config.toml
width = 256
optimizer = "muon"
muon_scale = "match_rms_adamw"
Rows from block 2, named by matrix and row number. Rows with one number belong to one attention dimension. Each number is 500 + 25 x the weight over the matrix's rms, rounded and kept within 0 to 999. All counts start at 0. Numbers have three digits each.
# q: attention query (model.blocks.2.attn.q.weight, 240x256), inputs 0-255
# k: attention key (model.blocks.2.attn.k.weight, 240x256), inputs 0-255
q.24:501481489512506492513507516505503521474500496482460538478503462484478499503503457491532496509506482507472482515469543521519479488498463501485499488489476500495469493486517513537528544459479489544522478497501461509536504518469511507485496516483494506495484507474506504502507468509516504464514497518481493507479470496494507445488522530495499487529527491507491488474536520486460487531496468473527515470499511491513510535503516486431492480516563443495507552466512523507486495537488468511463488510488473516498533524525513501504511495486507516499532518503513492534502460500500467479512470494490487495514507488529481535498495516510472525470507463495495470511507474475489519514532500513480503505507499515492504493479499519491504502495460453514493499526483462542481509476461522
k.24:513484534539478484517476501482543485506489498496497463460502486524483495449523490513463479463517511482540499492484510529510516480561498516496472461477535506503477492515477522479525435514516487534495516513506495564510509546495506473520533463475497478491496495520496547490479528529484533497504486495462481553524484470536482543490458474499544537530490476500480520519521540526462515494518511524453470507530504544526531534536519497489491485470534502527525439585531503429473450503495479541444510535466481445501488503520490481447482485502480518542494498506531514511514489516518448491497486490499534492477519544496495487496439505514491510507483473548539519481472508512502494494500482468440580470502500481508531546476506516516496465422527536492524486525486506519488498517485515
q.25:467519483495501465504496482529495491518497536479554508502536484487462495503498461456495490525561502528490460530469497509516490518535519498519503529511501494477516524496478548512465543494489545492482524490561527480495555486492506473515493492521559467521467510508515425507498489511523543473473524478484506523466512492505472509527493522546537524516493506521517504471486461507493502505505537489485506490492494481480480497489500475479517538488473482512508499451494458507473462484511491494517491474479470535546514485532524501522523582510502534532536525475495491524506519466503514476501471541471470511518493482477501495471487501503505490497502527516522526500465501470507551469501511508507525476471550516481532455537531465548498517478531488492497486483511483434482474527485538
k.25:527501537528501498500503515510493496499483506510506479533495510491524522496465501531518501485507531502531470501504479487488493503513465485478496512519547490485506499544462493502467481489480472519505481489486504514529484485512536460507502459520529489495525458515507534508485505469486483495520502501492516494502569476483526547495508513505479468515529536533499529491545455496508459485473500428534508486492527507493502476454531522550491495478495556492526496518466505498497476533473498532478481468465493522434449523438488573491466487487492524464471523491528484489465479468476477496507500533477489496528454538529508514493495523483491474502501475501515537487505470523536480460483520506482488538514509451510479476518502452521509511480465494521493471481483509473518519449464544
q.26:469491494504489543486512465507496530473485531464524483524455492471451470481548458511511525509527494473497460491441514508540478522486483529490497501485475531489500510492465530510495437499520488567491496517475490468488493512485537494535487472521512474521559490477536472496520451506519484488493512514514529517526488470460488524538505502506488513479482476509506535496491474487471471476515505498512505495519507508491495550487516503487460497514519488508505491503465484532523537503501478454510525504523462517483509518484448501514506467449490501495541483496472466517524474507469515519489520478474481456519486519505496500500503544474442468493490527501464492489464503504515485484462460465543516519518477510501460451453546510441512469458527508510468504536510504529502493463534547
k.26:516502473512499504528543529534479514484511536486477521495499533438484502487516505513512485491544477500504507476506514474520481498525482472495511511499498501477481509479531514477460489485512522494521504502471538471507464535500482521508514508508504531498465471487452517518508536505459497507493534486499549466478520499515528519530512477508526482473506475519482502497507502507508515496471480458502506462492472519461467481532463512505532505504469472457559455486559528494505537516456554562483490544513505540486481496506520484523531469474541487510509544502530482509478526502457497460484528471483475484460486468514484491501463529515498532500511512507490500489504530502473488477479511552479511538480522508475525503553507482501481495462502452461477482528517456480515483511511533
q.27:484452534519521494505491489539527561469467516460523520466487497476479525521465463509504490536527530513489504475494516524539507485463514546489521523505500515529465465504550503505494508522455495529484522501488485486511512477481521500480466522455458516521486511504519479524517532505471507532505502478464505502493476515503508468505471463510498452523495466545485482491490517534474470503523500488528485510509508520471512500484506466464484537501540481469475531529507511482531510519511524496457508470476466468519514517524493469468517441498526498459520541507528486502491473521496459488514514490477527530530482516477493498488486528525474527458504522480499484460515524503554472488529497532542538537520510504488473546470513481479509517498507551483476503491486467573486495507508546
k.27:465530498481481540516483531495503500484523518501487493514511495479500525481524450506467494547506506525517501497517517494515524505466530511506557500509492487483521517534523504521536538490531493490495491525498487473499490493509499448470489535513470528463518486466467461515538524475491498493476512531476549461520511524511490511537488437496512462487506534520466526522453512509507524529461500499528508502473474504501499452469514499532493521489529514529514506518483494490467530516531494490536524522537508458479455512524524528447513523492501503436486553458492476482507493489522502476502498510509498487482498460480524476476495521499505528484500495537480467501503513507513486477505513506485503495473571518472505492529502507505471520514528519500539470536525495496504514497545521
q.28:509507514537523513542506531502523488538480505507490476523531430484540438494507514489520470498477531492489475460523507518511480507525487491490510533485499498509494511506480479456482506514523476508538478509495521528467421497468519529515486506478450509541480476530514509476466503468498505487500513473471491473515477476499514522528493527515499492474529484505494501498495510512513492495517496461554497483499551524535540526499475508511494502522540510514488492486530491517531460454497527448480483493478500523494498466504560521521506495480455504489478503472477509499480434556499507513507491457536486516513515455522446504498498499525536490474505473528518544501503458534520503460484506521507499498516497493471504506548508516514525529502489509497498486526523525452501462482542524
k.28:504498485509512541496418498518526509514495493494530488495471487569463519483499468478520491521510478470533493483500507501480509497480497485483495501527511505539517512517486514486471505499465514516487514478472483503475522482515523466478518527486512491491522492503476496469459474522512473482526502481486522509457482525492494499465527489518524532524515496472466483519481471489503523496485510510460494521502523515481463510500453507482472470480497436504486502545518504516453533530523508493506529486561491479508493498469545481543465530494496518496504523517492507517444473535531544477483532518464519529476489531467482557492503463489492428526495509521465488452516531503526502493480508519477494531546506483530546494486495484511534505535500484525499484511472494468543462481488538
q.29:490484526511513529473474547500461549479464532492500475504449494493488481505498504517544493499499533510499476459512467469506503530497491490448496497516494498484527504506474541492486500453490511508523547486505489529492519504482493544517538507513495554509483529512545508516494512489487455499515487510569473478485473518517487454519450491505499550489483505519509480486498509499505522516475499486465531483519466473536517499505492512519467493481519468533547506492516517493496530487500534486432503495491476465512494478477471505500496456492523537538464474462494502504474525523505529480509529472496476535517478483546529470521519485520530476538480518509508497503484486474468468508521505454485497493484513509496489497506491511473500499497507484471467524488510476531472479503492482
k.29:475484506435565501511512472511485497506497521494498544526514509505518486508494509522484498513513478538482482465474516522507530516501463522511511511499531491507508509525491489507498480489518480450480464532455511486511520492507500486526504475522497468491471492490501515493508524547520508524496536510509500532474519475514510503460497477501538494531527511526497477492490479490515483499527510455513473511488497507500517513489512536538481476474515506541496495505453491472478494507497482482503505474481511526509520492480490491529521518512543515510541538515438496544487504533538544527497466516503464516497532476499515497519483508486467511480509495484537470522504468471519518528493475449504481502455557521496518537484477479528513513500483489491504480537476508492464513511496465
q.30:447448479477516545513503498541499461515522490492540504464494504513527532498488497526499504479499474506501524527502490569499490473485497530478487492515493450488497501502513468490493486541480463516487498492500450504533521508470585486451541452523483527522476510489499479531552537530458521514512531512512490509532498494551479515495525507512481500520497530486483537489516494477450482519487533511520524506497512518475477498499505509447523480538502464509475511521481480490511465504500489486515534467537500494505481506557488488487451517471498491483540501529521480488545510498491505516476470517485460500557490470487496493529489488527518469454515507485464526515538509537481467547488479496510511524526488525517530468515525507533483489493511525507475491529469566496542501484531507
k.30:495515479508523491499468489503528488525464582461454513509504517495497506487504503488509495496512523526504499516524521506480521504513471466515503506484512481497513475525480522500473532516491514515481486460542494533520504505509516480473504509466502497534478489520538483511489525483469502511493490458523500517483446475481532514470470525488479517518531473522503527527482497523501469510501503514493527506474486546504519497537529502460482534461478496479482475473534522505478471519492539497466519516526493483514521514503491488503503478481501467486488503488505503497493488469464531502488511501480510479533500520497440539512470484488483519517486508510505541504555495556510481525544509475495485485495526466516479496474525512488464499520522516462504542475490507477487472448506522
q.31:483471442534508538477509500501544493519470471497484554535498539510532545516464505501517485529521513507509512524482475529530509488497505486474477526536465507530441543527465536432482475508476502516521494484492565495538473479469479497549450500497517507498509548487538505481515519535513538498472509492507497492485499540510482536505484495463490548505506469466502508537539534521527522509513541476491495487497478501530547494511527534524508471464497497504488515507476480528499527506500460475556447485458515539459495509516517521504476484494515496485487506483468474490531513490455526486485532464521531512513506513470529512484463506522502509464468456472480485488516476489530476510513483499516510534448459525513515504466494534520496503479485486516520511545489483495460502520473518
k.31:486494473521521493468467487499501507499541481505493520519471493513483487476483493533516466482495576483494490522491477519468500527481496547516526496477497531464495492507525512496479492520533503490544480495467480497506511504503503470533509477519507534501542515501533518548509457463470468504494469461500483512475549483510529460526470508525502460523484493468521517458493526473482514474456483535493456495483535464519496514519554509518461521515544520520476494499520479487509487528471517464507519520516477473495515480515499518519496484546480477509494496492513482530471473489530483488495505473469451495532520485496490433512473485524480477509460510523531521493496463458487511491481493484501528490508510529500529507497546482486514523484482555491526505472498463511486488460489469
q.32:454485445515506477478496492438466482511467490504513452505508501523488514498525475456508491494473490491443532540484464459523499549506553459524521474475506495516551500464539504444501523512538495489558456470502539468512533469556514468495498526514496522508493517501518541489478503493477479481518469530522501467477498494467490509502498510548508483505518546489526508522460495508499488495513513479491491517523490513511496497524496478503501514497480475494514528496512492527500498496475506493506527461453500502492493497484512523494550477481488477524513508520528519503508479516552476505527510482505488513511503492499519494569511514532515533505443510500468446482468465493478533513493475522499538513504497466527503520498530513535506516507467493481513511475479520510464509538456502
k.32:497517510473491506520519515463493516493535494489471522462480515481515500510510506484500481522478493526496514472483479526480486526501498493497520499494510480521492501530491485537499481464491487520514478455509506533469490519490492502466510551472470480528505486506518531522488482501506530508523491457501508503493462573505499507479482489510511514479538510515507489502489506507549515496479495521526532471488488530472525514505541472510524535501503504499489511533490496497509470483469497526524500492513501533479485473475528469475479465481521490482477507517516494495516493514506543483551494483512481497488511534503487510475502541518480495507511514485460482512469495535499500496503468520522474483489488494538491527468480485480502469506524523493515496493505492499509447517480446
q.33:483566478493518500542544504476453451495522496526532470536515464508494521481514507506471518526493492514482455515539480486483502512517545533493466491488509511534457500465525494491530465499527513450474488509484495501540495493486512506479531492525510498513474500530523452512540501495494463532513534484489450536512533472459474478507521478521487481477519514506509536449510494480502532497512441481482502509526488507556472493479527480492501501458505448527473481541536512515490507494508515477544535553504502502488483548466559530524452507526504438496446496496478553438550478516541461489518512477507476530495492537477492516499502503485517495494474489504520465467496519491429482530519499506458463494479465505486498478533481523492523482526481492515489507494470502530504499449540534
k.33:455465465499491510524492496520496472485527465535525482510479448506496516480497490501485469508483515516466519517489532517480490526532477498500525465489501512522504484460462468524534471479508496500562502507489489465510500530508494511529481542519461458466457518467474485527513511479504529506509502513489495520493512509481597500498472492474476511497517501511504458539498444515528505481509519525514492499528525490522460529450494498510494468530497557544487515452455463509520494518498490502468470463515527510544488497495534506534536497471475505482473509511504501478478489529469520463490523534519515534489507481457469445506516489446532547523497480522472505454527489496520490504537468505510496483483522502521497525534480466516555526514504485484488500518470488533513526529565488
q.34:515553514500465486461522499519484499476490545501491501503539504513583469499490528464476511478477526489473536476483506513487494518516520528488523495540514534541482489534458466508490539490499494470547491567517502512531498515487494484485502417504497490493510516495529513526511501535488466538464436478529523484485526559471515491516482542510523566430501494524500474464506504545483489510503535482479531460543511468493555505509457501542486495505488502457495536523503493505468492489484488550513428499502536484522498496512479499485495511498507493514526460443480514513519469522504500514479484503566465474484479488549481512476498472465504490525534474498519521483506455470515481495513463550463539461524509475523491501544458500481511468490460494474544520516506490535478502523513479
k.34:524482510492463525518499488489494460542489487515542489474514524481455505492521503523480519497513488455463510501521475461518471492525506477499432505516484456465465502471495502498513489481492525527490504515505509479546501514533514476468515518504539537459491429494479509562463469450501489488497538506473457457499462552502525479523511514476460447525491522548510501517519493457517505465532475478505514491517489534467531495517504500475494492547520448506547475503434544528530481527460523502483501488493499504527480486491522526506509496493488479515521529477540499494474495546497531498518512498492528547504510460487521476467519550517534473478504520504481454537439484550552446486484481430484468488481476545505517467469483490510481482541532493502482461546505468491516499485459524
q.35:511520494495507473510545460513506490527493502559518483492487464492499486522511517470500512492495534501503462527515481510505496514492466503486491496498534498527518510535474530508505501474498506528489493479499474503474523469496504476560514465519483496541474515492509442501545458502473479500489498508495480477484508517525486484448513433441457483509503564521484538535506445487467471529468494512476530499506510483476514489520514499457527471470527547494481512440500496507494526491519458487478487503505487509503550510494506494545517498517508501519499505514471531495533495482453458506502530471468481498482549506456478468499513520505503473536469502495536515501518522478502506493473549554468488554504480479522515496493460466515499510537471451521535498499505498465504457488511497
k.35:494472510464503537464482504505520528462540502480529508489519516533492533492508486513530501521489491494533487487508483475477521496535491496478482512502496497475497509476529512533473483495535457493534473485477472495514480452454525517476464472472536500514488545492524456479481530519510564477522495481450492467476488515545515483470494515520479493484462497501499500510541472491488474520485530507501478485463483502505484521472518469527498466507480562447526458498504529518529529475468540514474472461495495513490498501507533473489492508493546470557487537487507455535488517481520519550512496505456506458483531524523529489507527503559482475503497507493500445554507496527448465490494478516541455513526493465442495473484529485498536484514535546445455447494531510493517500507480518
q.36:490521491489487486537439493480516496550488468457502519495515495549480504482516495493520475492475549527526505500560511458450510501504534521509487485517523523503518451544478512485505508496518495509474526470515473464504504532505537462470487468468488514510512536509478481536549498509473515499529527485493511464510528521489505454510548468517510503501487500507478524581469505526470490480491490500505530526505494505491500482471488511533509497479492548430529464461469503476483517492494523500509540451494477461509477489486461508501511497504511495509502486530519561492469479436531462464509486503495486487510476492471456517515483546506509479472503485560505499456457517536469531508495508529479507526493522522488469526516497479511476467499481563467512536530509515498548508486510543
k.36:529505495513518471503508510472454475554486495500583510496543510530506440488496501476452504458517488481449542434484526525543477471489507524495536486511554501504467512530474446489527509499504512500496460527439462511482477524537488506504497501518493481523486500506505521470522550479508461440485496490534449481512489533531458462454495460520513532511491518529498461476487518466464514504540477494519480474501530479514499501521493485518472482460512488511527533473453481476513527500513470521515480504488504519521492484514490479465526467508498522479524522447512586506542481507541532494515508516524486480470545488484500463510506485449517528553516507486489512493528470513506473491469489482517524487506485481479515532528490485480452519500529527499501524484481525473470512467506497