{"dataset": "crops of objects in photos (Visual Genome)", "train_examples": 123503, "image_size": 20, "vocab_size": 65, "arch": "transformer_decoder", "width": 256, "layers": 6, "mlp_ratio": 2, "optimizer": "muon", "lr": 0.0029, "momentum": 0.85, "orthogonalizer": "newton_schulz_5", "adamw_lr_other_params": 0.0027, "final_lr_fraction": 0}
Rows from block 3, named by matrix and row number. Rows with one number belong to one attention dimension. Each number is 128 + 32 x the weight over the matrix's rms, rounded and kept within 0 to 255. All counts start at 0. Numbers have three digits each.
# v: attention value (model.blocks.3.attn.v.weight, 240x256), inputs 0-127
# proj: attention output (model.blocks.3.attn.proj.weight, 256x240, transposed), outputs 0-127
v.174:107105102129111219155134064090146154094208173097143116132145107130147114135143125117170118096107142168124152131145116129118147096132130128140134165141114116153105131164105128076084145159116110186146134164118112158131155093117139104100156103113148189135209174069111137133156174164083133089061138128158167089099158142158111082110092155108094143149126163135134180118152148085112123071109
v.175:132110095191110149147167066111163157174128134080129196168119100147115144135128178108065150151147138100110127136133097128083134130154122143068148155123132174107122070117120110134142105163160022208131163173074116187152152168132129143081132129116190146136199111162106118115174148130111133152139143116136086107135096138163160113160210112149092144160109088091141071122083153133141178120117
v.176:175104114133083162113071178082143125119069164197152108145076089158090100149163107108173084176104120113025085088109152121108148148102141146135122178096109049118117147100130138129132138148142139101116130131116153134104115113146138167156160154102138193157110151143091093100141165128181170121105105092137140072124152102138221136107122113169156082111122111160158116083126141152109072151163
v.177:117087037105131137077068157144104173159122139095108126150112155124113092114115190138113137087109065106102107152138156166054066122118128117150096114110114116144159125140159200154124099123126141128147120124152116130149099069166072145090153106138209124100119128117105180170100133141181174127099118119159171125126154105120120074149142076116088097120146130141064123171070132121098104171085
v.178:159107148134107138120158140139073087096101104126086141185103117156143129140129117127149139165181078135134055163110088159107151117151087126137081100101125125155115112150162115150110147086168145121080144109106148137152116149159116121158151087154099058105145112111111167147069105147108117148107156143187145146098147119103190086124105143143157105149130154120129150073097109134097152084163
v.179:151137115151136081087141106164105165131093118123170141149115103135136105123113140098137081108106113146110121120129139144080129070117145139127123077117144142167124067141140122124130116121150183117110104150111169169084090162141133108058110136137139147135143122147106123156116121106147137171139155112092140181094073129150185151160178113111176115072074202136095140078146093183164183183092
v.180:092187129093153102134152165169132112194182139154131163108129094144089100117150097096129187131197121163082140151147129082058105136140047116125157149162093143120164093142185167105102228080139135116121119142128086136109089151124160105093094156175151145128173136117160183131077169213142116172150111127013161136114124106148095113092106141147134125144152089166136123136060127093129081141190
v.181:147124207141152099172095120089173149104164098119164106141109107137146137112180131104134141138144134093107134146111170097150166103138166143134088102113092179138178109129135110200134178120162090187098108134115154081122135122095151162160133140126144146175164105104155155098146152147086095126118155122139161126098136116116119149147116154140158112168076147130111083125126149104151143146107
v.182:084146092099133092140148121178072093111161119137162145159132162166173135053121138141106141077145069118128092134174142152136136131103112133107109113110132140149089123102104110106122191112166154119133143180160106130113140129140123130148089145134127175096140108148126134107106142049108149219184128098139111149128142137173209126104097191142107145113085147115115149117111119155147096162125
v.183:066097112166087158126098108106187086100128170168174119109135113149146086162096098156116089139135137122126168151145181163153137169155059123149123128111085116127139149138085122128063144154164100161120097069084111116140092076122119119092129114127187104131191132175153191118131138110120126164227104120109096140174094123104132143164154146154090121146154176155157125187111105111133142148081
v.184:129130141144101120096147149137104041136145157179129050129119151180119106094106179123101129112128144165152110137117139163141178122151111052125148092115107143160073158118202157108121122101138042095118142053150088128179132078143141129113089118102139145141151115148130143122110135144085175180125146105110095160095134136162143057116170086149146133078106124100133133091078111108149097088144
v.185:099102095183126182171121158145115079082104157147162109079115137084158156116091156127090112166183136132127103180162101128131208129136154207146079134071112098126144143130103176075120110117160120096101120125103163154085126131147119135114149115139106118149152159139152145132121106132118054161126129131147084117099092125145138158173103169117142132133160129106108171130179099125178102147120
v.186:142153129120076116166138154153124167110090203132141101105162098096143112116129136122137156118145074187121140112115127095113134132158117154089124122136201133068150140165129159084141136186134130106113143129178132073114132094108085135179110159108099060114089148110114117171114150117097098139097211165151150187135141153134082107152152042133134171095168169105149125107126090168098138128103
v.187:075116123126155083102116108176194158155106143179107152139100116139135135147138067078145120113141144171175148130092131133111129153097090122120092160159094123139100144118178093115180093101169105146135098070146107110107160160187162142134111093113104062144099126135115153128166109077146119068105135153161148137136152095110114143108182124138125149121093058126153149100098143157124117139136
v.188:102117091159118190155116165159131107148140095147100083085121108138132123158146132134107194086128133103133099165106190173089181144117138154128121072133115103134157131151077128145169134155084094055101087119104117143124111079191144103135120138136080120160155067121146135086199096171111089158156164104132146112166121127073190149101101128172148101159119140132176142143153147187105186113131
v.189:134055119138118106120095153091103168110100039098161123100076086074103118113114116072136168109156175138089107176124077094135132144088121157180127096141135100081083167116114129088102161177129168080151116139112112094220180128104172148120120129084055146098079119128184168069098148159119124067068151148148153113131208087167171097183106150093108115138112105147152094168122071108149089060097
v.190:135062102137147144136133149213187179105085133157066155189107145116100130144149187156112111167113146081129138168101104141099106107086128114125122139072176183163098099118105167163118062169115105117168095132088167085105112088161124100139082088116104111140127108108121115165125099109111120126122077091174155111069046132118115125164127143089116121121161138044139102133101095132166147109094
v.191:104145115121158094172074146118082191118143113138192139152197140128175179129122156147100138124072177216181117103121089117120142168132149112122118134083157146137143125075109166145123143076110137107131111151127074132122078112158135118098134158059113117162163141106148185123141091097159141103102105139165131107129099146151123106189178114166157147134120119131029096115119135166070112103120
v.192:140144102099102176190137075140130146075099129110119146175100145132142175089182113134187131124160178168159101109121101127129146121133124128111143134096152109121084091180144148118101158152135159120160103162124138127146158081058124081167112149139128125147182150104092110192151136164167191170130076100151099109150155181142132102147094128137129162203115125089144121120164108135125085143111
v.193:141116150085070126140147190165153127154155077119094110149114064172170142128110104091165148135152145138092070086157105100134153127146137116106101082137108115133208132165170152066124130086141071156121128118108159152110194192088165101120133087108134135099125156173069128128124117109122072141151063117167126124117084098107125148145125132074102153165197155150100091130137071161158151136143
v.194:053101118134127158092171070101114069081171090142159130112155124124104150190088134167130088117163094181125136168101126066153113146100133137116173145135105204154126175095201161146104123108139101155140182148173158117149132162114110148147149094118128102146087104127125123148105178145159117058132090157107104180104191144100125132145105139116117133121144101120151174108118117120094125098119
v.195:166078186147078140146125143087129202146124106182083147128135113119172106163144083121121121153164118099157166133151128091109156156146157149123075119126113076141119133105135101085155110136119087202107137120145085080187142163101147197129192179109105118139142107131157186166107094157118113100154123120131114137129124165118128115196109169091099141112140107137129125136127160176081125172172
v.196:135158188075117154174136119097169115133199155133108139163149086162144088100068128099152110044177103137133181176111107134180081105175103120109129200153136093153120080123159048145115137078113080130140095102143134166178070157068111101105179107132139123085149115122146108131137081084135108093078108133095126154100120113160095076138164099116171176112155183165124136107156113137145172124139
v.197:147116131099162077181185129094090073131091148153134123150099072118174052162186146113075100162202126137094118106146118158108130117119114144101132141150078148129160190130177113138089145084168095099139180131125119127126119108102107102122122131138142122070143115184120159121105147106143199057105157137164154143131110091137106073092086133160106124152126198123169109110092112167118144138105
v.198:099114187137165123079137157095050152118149110144125156123086108146105115145087167131151153088157111149154063108107170117134109178104138169144159084128099129192147143086175165178134164139086098144146161152142152109120137099153183117172167128120140151144098096042134074026129138145103120076132216119085121117132121116074115085090162157193097185158134082154197136083130166072115132130119
proj.174:092137171130155102138135134163114133143095114115109111115030114131115135101073102096124183222137077127123139116074147138137133135100171132145084071087172084127144101112100108139181138125172133135161136113153163136160093113097173126093068117134111062101123069104115083138151071122165116174120131166125095184148081146080167152110113163159149184151111118120160136113146134171127101127133
proj.175:099135163144131076175147130151108126072111143158157102141203144150122090145102124167155173128136140136177152164104125136167116134124157169127083188142192148149146195077094092114161209104099164117107090125140144135111148087052098140131114089087089071124161119121145173147121070113110134064125115158122151115140113136129105135102085134140127173090158113134114096126174139139140119125127
proj.176:141086154063139174163122099165102129099120086088148189126143133144173122155119126098136091085121135110139152169168119179117169142175132076158179107137124139090135112147121108116167107097150154193102143118138159126067129183101072093092061144199130092115055131098126135141082152180118088154077169095160120128097064192116049123130183101108120060164180145140085163157121099103141121098096
proj.177:084159108113087165160145141123106107117141081154097192119087145134116125116131112120174133097156129102138097116152127084176136171138136104113152137157120167124134141142073119041137157137122156114162171144121183148148113140129140088157146145153123113136143174132137088099160165084119049187139180118108118148190150117106145090095087173085128106155154103103200147100188146123118146071129
proj.178:127174107116160091162134144126136217194110130142185111126156108091097125137153107154095159097121157158146175140096114113121100073100122124175186128179142135040134096097129106102085154155124085063205141152161176127150142107122090207137161117128107181148127080095143130117138089119107090087111150121125089046151160137168089141121174105156121163125129107151077135122144162121162181154127
proj.179:119174200145142115180134092090121079169139152182045152127208156103139144179145129104078201080130133127067174112108124090101135180097109093140127198122101130095122159131093141082184113101121101151135142153129157124156144115128140085144130133101088156111141150145146117138167111119119162089144146144093070092161167121072081103147082155137149098114202041152112136148144092113084130071156
proj.180:157066157129108137171132171122106091139142181081117115167115150173175183187196129155155116114087113151179140102091117171173179099182039158095111174140128092184131083084152105096118087155125069105121157118070135090147132119084118176151133148059103120154099145117130104123094095152106175090139137132185132076190092137121120127161137186118145168140146132114070159096137099180109134056128
proj.181:182083110075141114128129178148081111159102156140112138126133190120171109117111129105097137128097179183176139127118133125090135210106065129100135156178166117175068126088162147095116116139093110105141193104121083162215134118144102182114144158169133144140107135080074108149139134139143180118093108087105124159133101173142089104131094034144120152101145205130121109132108156132127150136149
proj.182:123162132145127152115058107155121123145142140114112142103118090135108166239149094088161128176132139181156190146131072154124105116139200135152204178105127093111134087098130150104110083113127175072073091118124074144137152060089114095130172100144096055136143131121140119128139131148114146100136126144105135145126131062112069148078175108121159148161170079137132110184094141111171134138126
proj.183:148150152068139139124138134133119129121125081135118176142147096104151124091201122123118161124175124113159067141093070101126094148108090137063127172126115132136139095119100161133183142116134162123120138172139135128178113125119214115159171125158048157143123115130154106107172125114139103051146157099106178078075166099159133105089088133103142140091127097106160130107182109159142202139112
proj.184:135090153103122090135170142126075131140107105142101119144130100176131190157179055097124129122167093152141108133088089085138089137156184205113140146111119118139179066109085113092170137106161157151095136179123174136125099189136133186136172110135141152118152130166156159129157092175134105141118173148104116104160099119113151118138124148136094120186191092165088079160097127178177124124131
proj.185:125127229174188148158158110073139169176141144073133122181109169186075183112156078144109150146111156132162128112106146110106090127101103131141187151151156162117145093154056092145158086165122188121145128107135116139121138085127107090125126163124132137140127124129164140154131096133114155070179134144095148130073183126136117068106154124123124113131124130157101065142092160099114108106151
proj.186:124089110114097122136088118181139111159154143167141116135157147159066130157115076139115131153077102069157096137173088127137125122161123128162151078127060114105087151100107144141108192163100124161170158130137135136147095148086137126211117082129113151110141123133114145159147110118153106127129126119171125100149101080135094115132095151113126119135128103118140163142069146118154110153114
proj.187:182103127121136190133155152135111132113146187140109146128123147127128102184136169119095160147081125111126128135101100132135172134174105151129155110151150102162139137163137191147127171121117095126164171189096096122116117097067098156161083171147087180148164118107140140161125124157167129115108146095089081107106117117142129119070160130095149098158108155170113044142144160111128136095163
proj.188:149147105156154131104090126083144177153143126131156168154113131085123150113145089126123071132156118113148101115104047132164137079123173140166150181154186125116105156131143129163127107092123174153116142146174113139151126157105076143163145137136108125140129160154083119148084106142121184131162091145116120123086124160152096083112147092123124117127122126084066129095114063120155143077112
proj.189:139143065178162097127148099170152181091106157134097179102123165114158153127143129159131084099048078121146091148103108074165130147164100138126090106102130168154164119159060114180060105160137066143144125115202138086094114171129113129177094169132174103168089184112080132087164123140123153145131089106146181102122086116064118193107176114126093108115136201108081151121156203098138164196114
proj.190:095177139105147110151104104063115116109133115124187105072116203149079149098127108084122170103127131145128103082116166152079158049139123174095187115183104133099147168137149072092145207110128152164107131118182106158175126100116110142200127116127149128124152132135119113127150103128155105110185212175061040157168186134117147104104111097141171089073062041122179127133112167134119116132181
proj.191:099147142154122138076150044161133057120124101138139100147099093142112096166117123108128147136145087082099172174088138107181136123195152124099116140143120146131155134149104140106122121128076071099078118103139171124134151146162155147146150093115146090083180096103111150157136138146111108137122164166086134192107119113124140166132121083088123123145090141127182128161150156141097102159146
proj.192:149121130181113104118111128088070111141106135097185101137174132137109138163129130128119140172096136099137109055133145128149062118143133144105150112130140106127167146091125125156145138109127065129103119173120112114156079135113141158064105130164125161102113140140184118123086125102146090099139173102138151154103124137123136134071151144130161161111111137142174101171053148126160151150137
proj.193:163100134131192093107082141106124092085097165094146165121129165101138144135177143131072161116143170095171124133132152127178097145161122136137110213151140184119120192142126065119160111155168131110099127190081083163101092148160070149159140116112096132136124144169120085095104094126141086132123149170151046119133148164065135115124181131173139109089201089108177102141120144112092128184155
proj.194:194135164153100125132115095199117198092130089180170170159166101196143119082131114145121163087132144112099085098075097128086157119116118134126151080172120097128169135103140168096099084068110116147070118091148066109094154118173175103083128097122141154071121163127108121182121157116079135124102122120160098118133116134115110115101144157137163126188219112153161129115129167139115140192150
proj.195:144131134138137167082100140116099109134122088135136095089156153150049107116094195163152107158137131158127109123160132151121123123132150109127219175059104167108128103111118176169073144092111144138134177124162121113110126151141134120163193134098138133069089154114147115090110155134094096175164161084118088080134152139175127124079084082182159049141123115143178158143162130151103101097123
proj.196:130106109183192124120128098076149168146108128104123161107098142102137211138141100125106148157063189121172123133180139089120160121089169120123169115117121205144127102144048165121139099097131152184129105113169143160111157133162124141121167078054133088161137163093124161103097126101111137119134082154086123197186170156093127133160158144108119152092210152125180145132154160091132081116122
proj.197:130106156148138137120090151099115115062133119129147168053111122109114142103141074051085136153103142155118094136138066110110073136126092115138130140119155137086099204098103102085135150078122184169131103142119192139125109091133154093065141116115129092109118118103141116103154113117175182167067161163114157120088134143126130166146157134116100079089152101201150103144102092113117128148133
proj.198:100124143196174146145087068128174138152167155133140140102122159110140148099159094146143137072162188127119152131118119166142109174137113132104131083095144085130174137176146104115072160201129128117110118106146080160120130129128156093102096126140153156123095142165064113130140173163169114119116108124150145192091188180114132117137106061154104097151094115125129084102120141130160152100117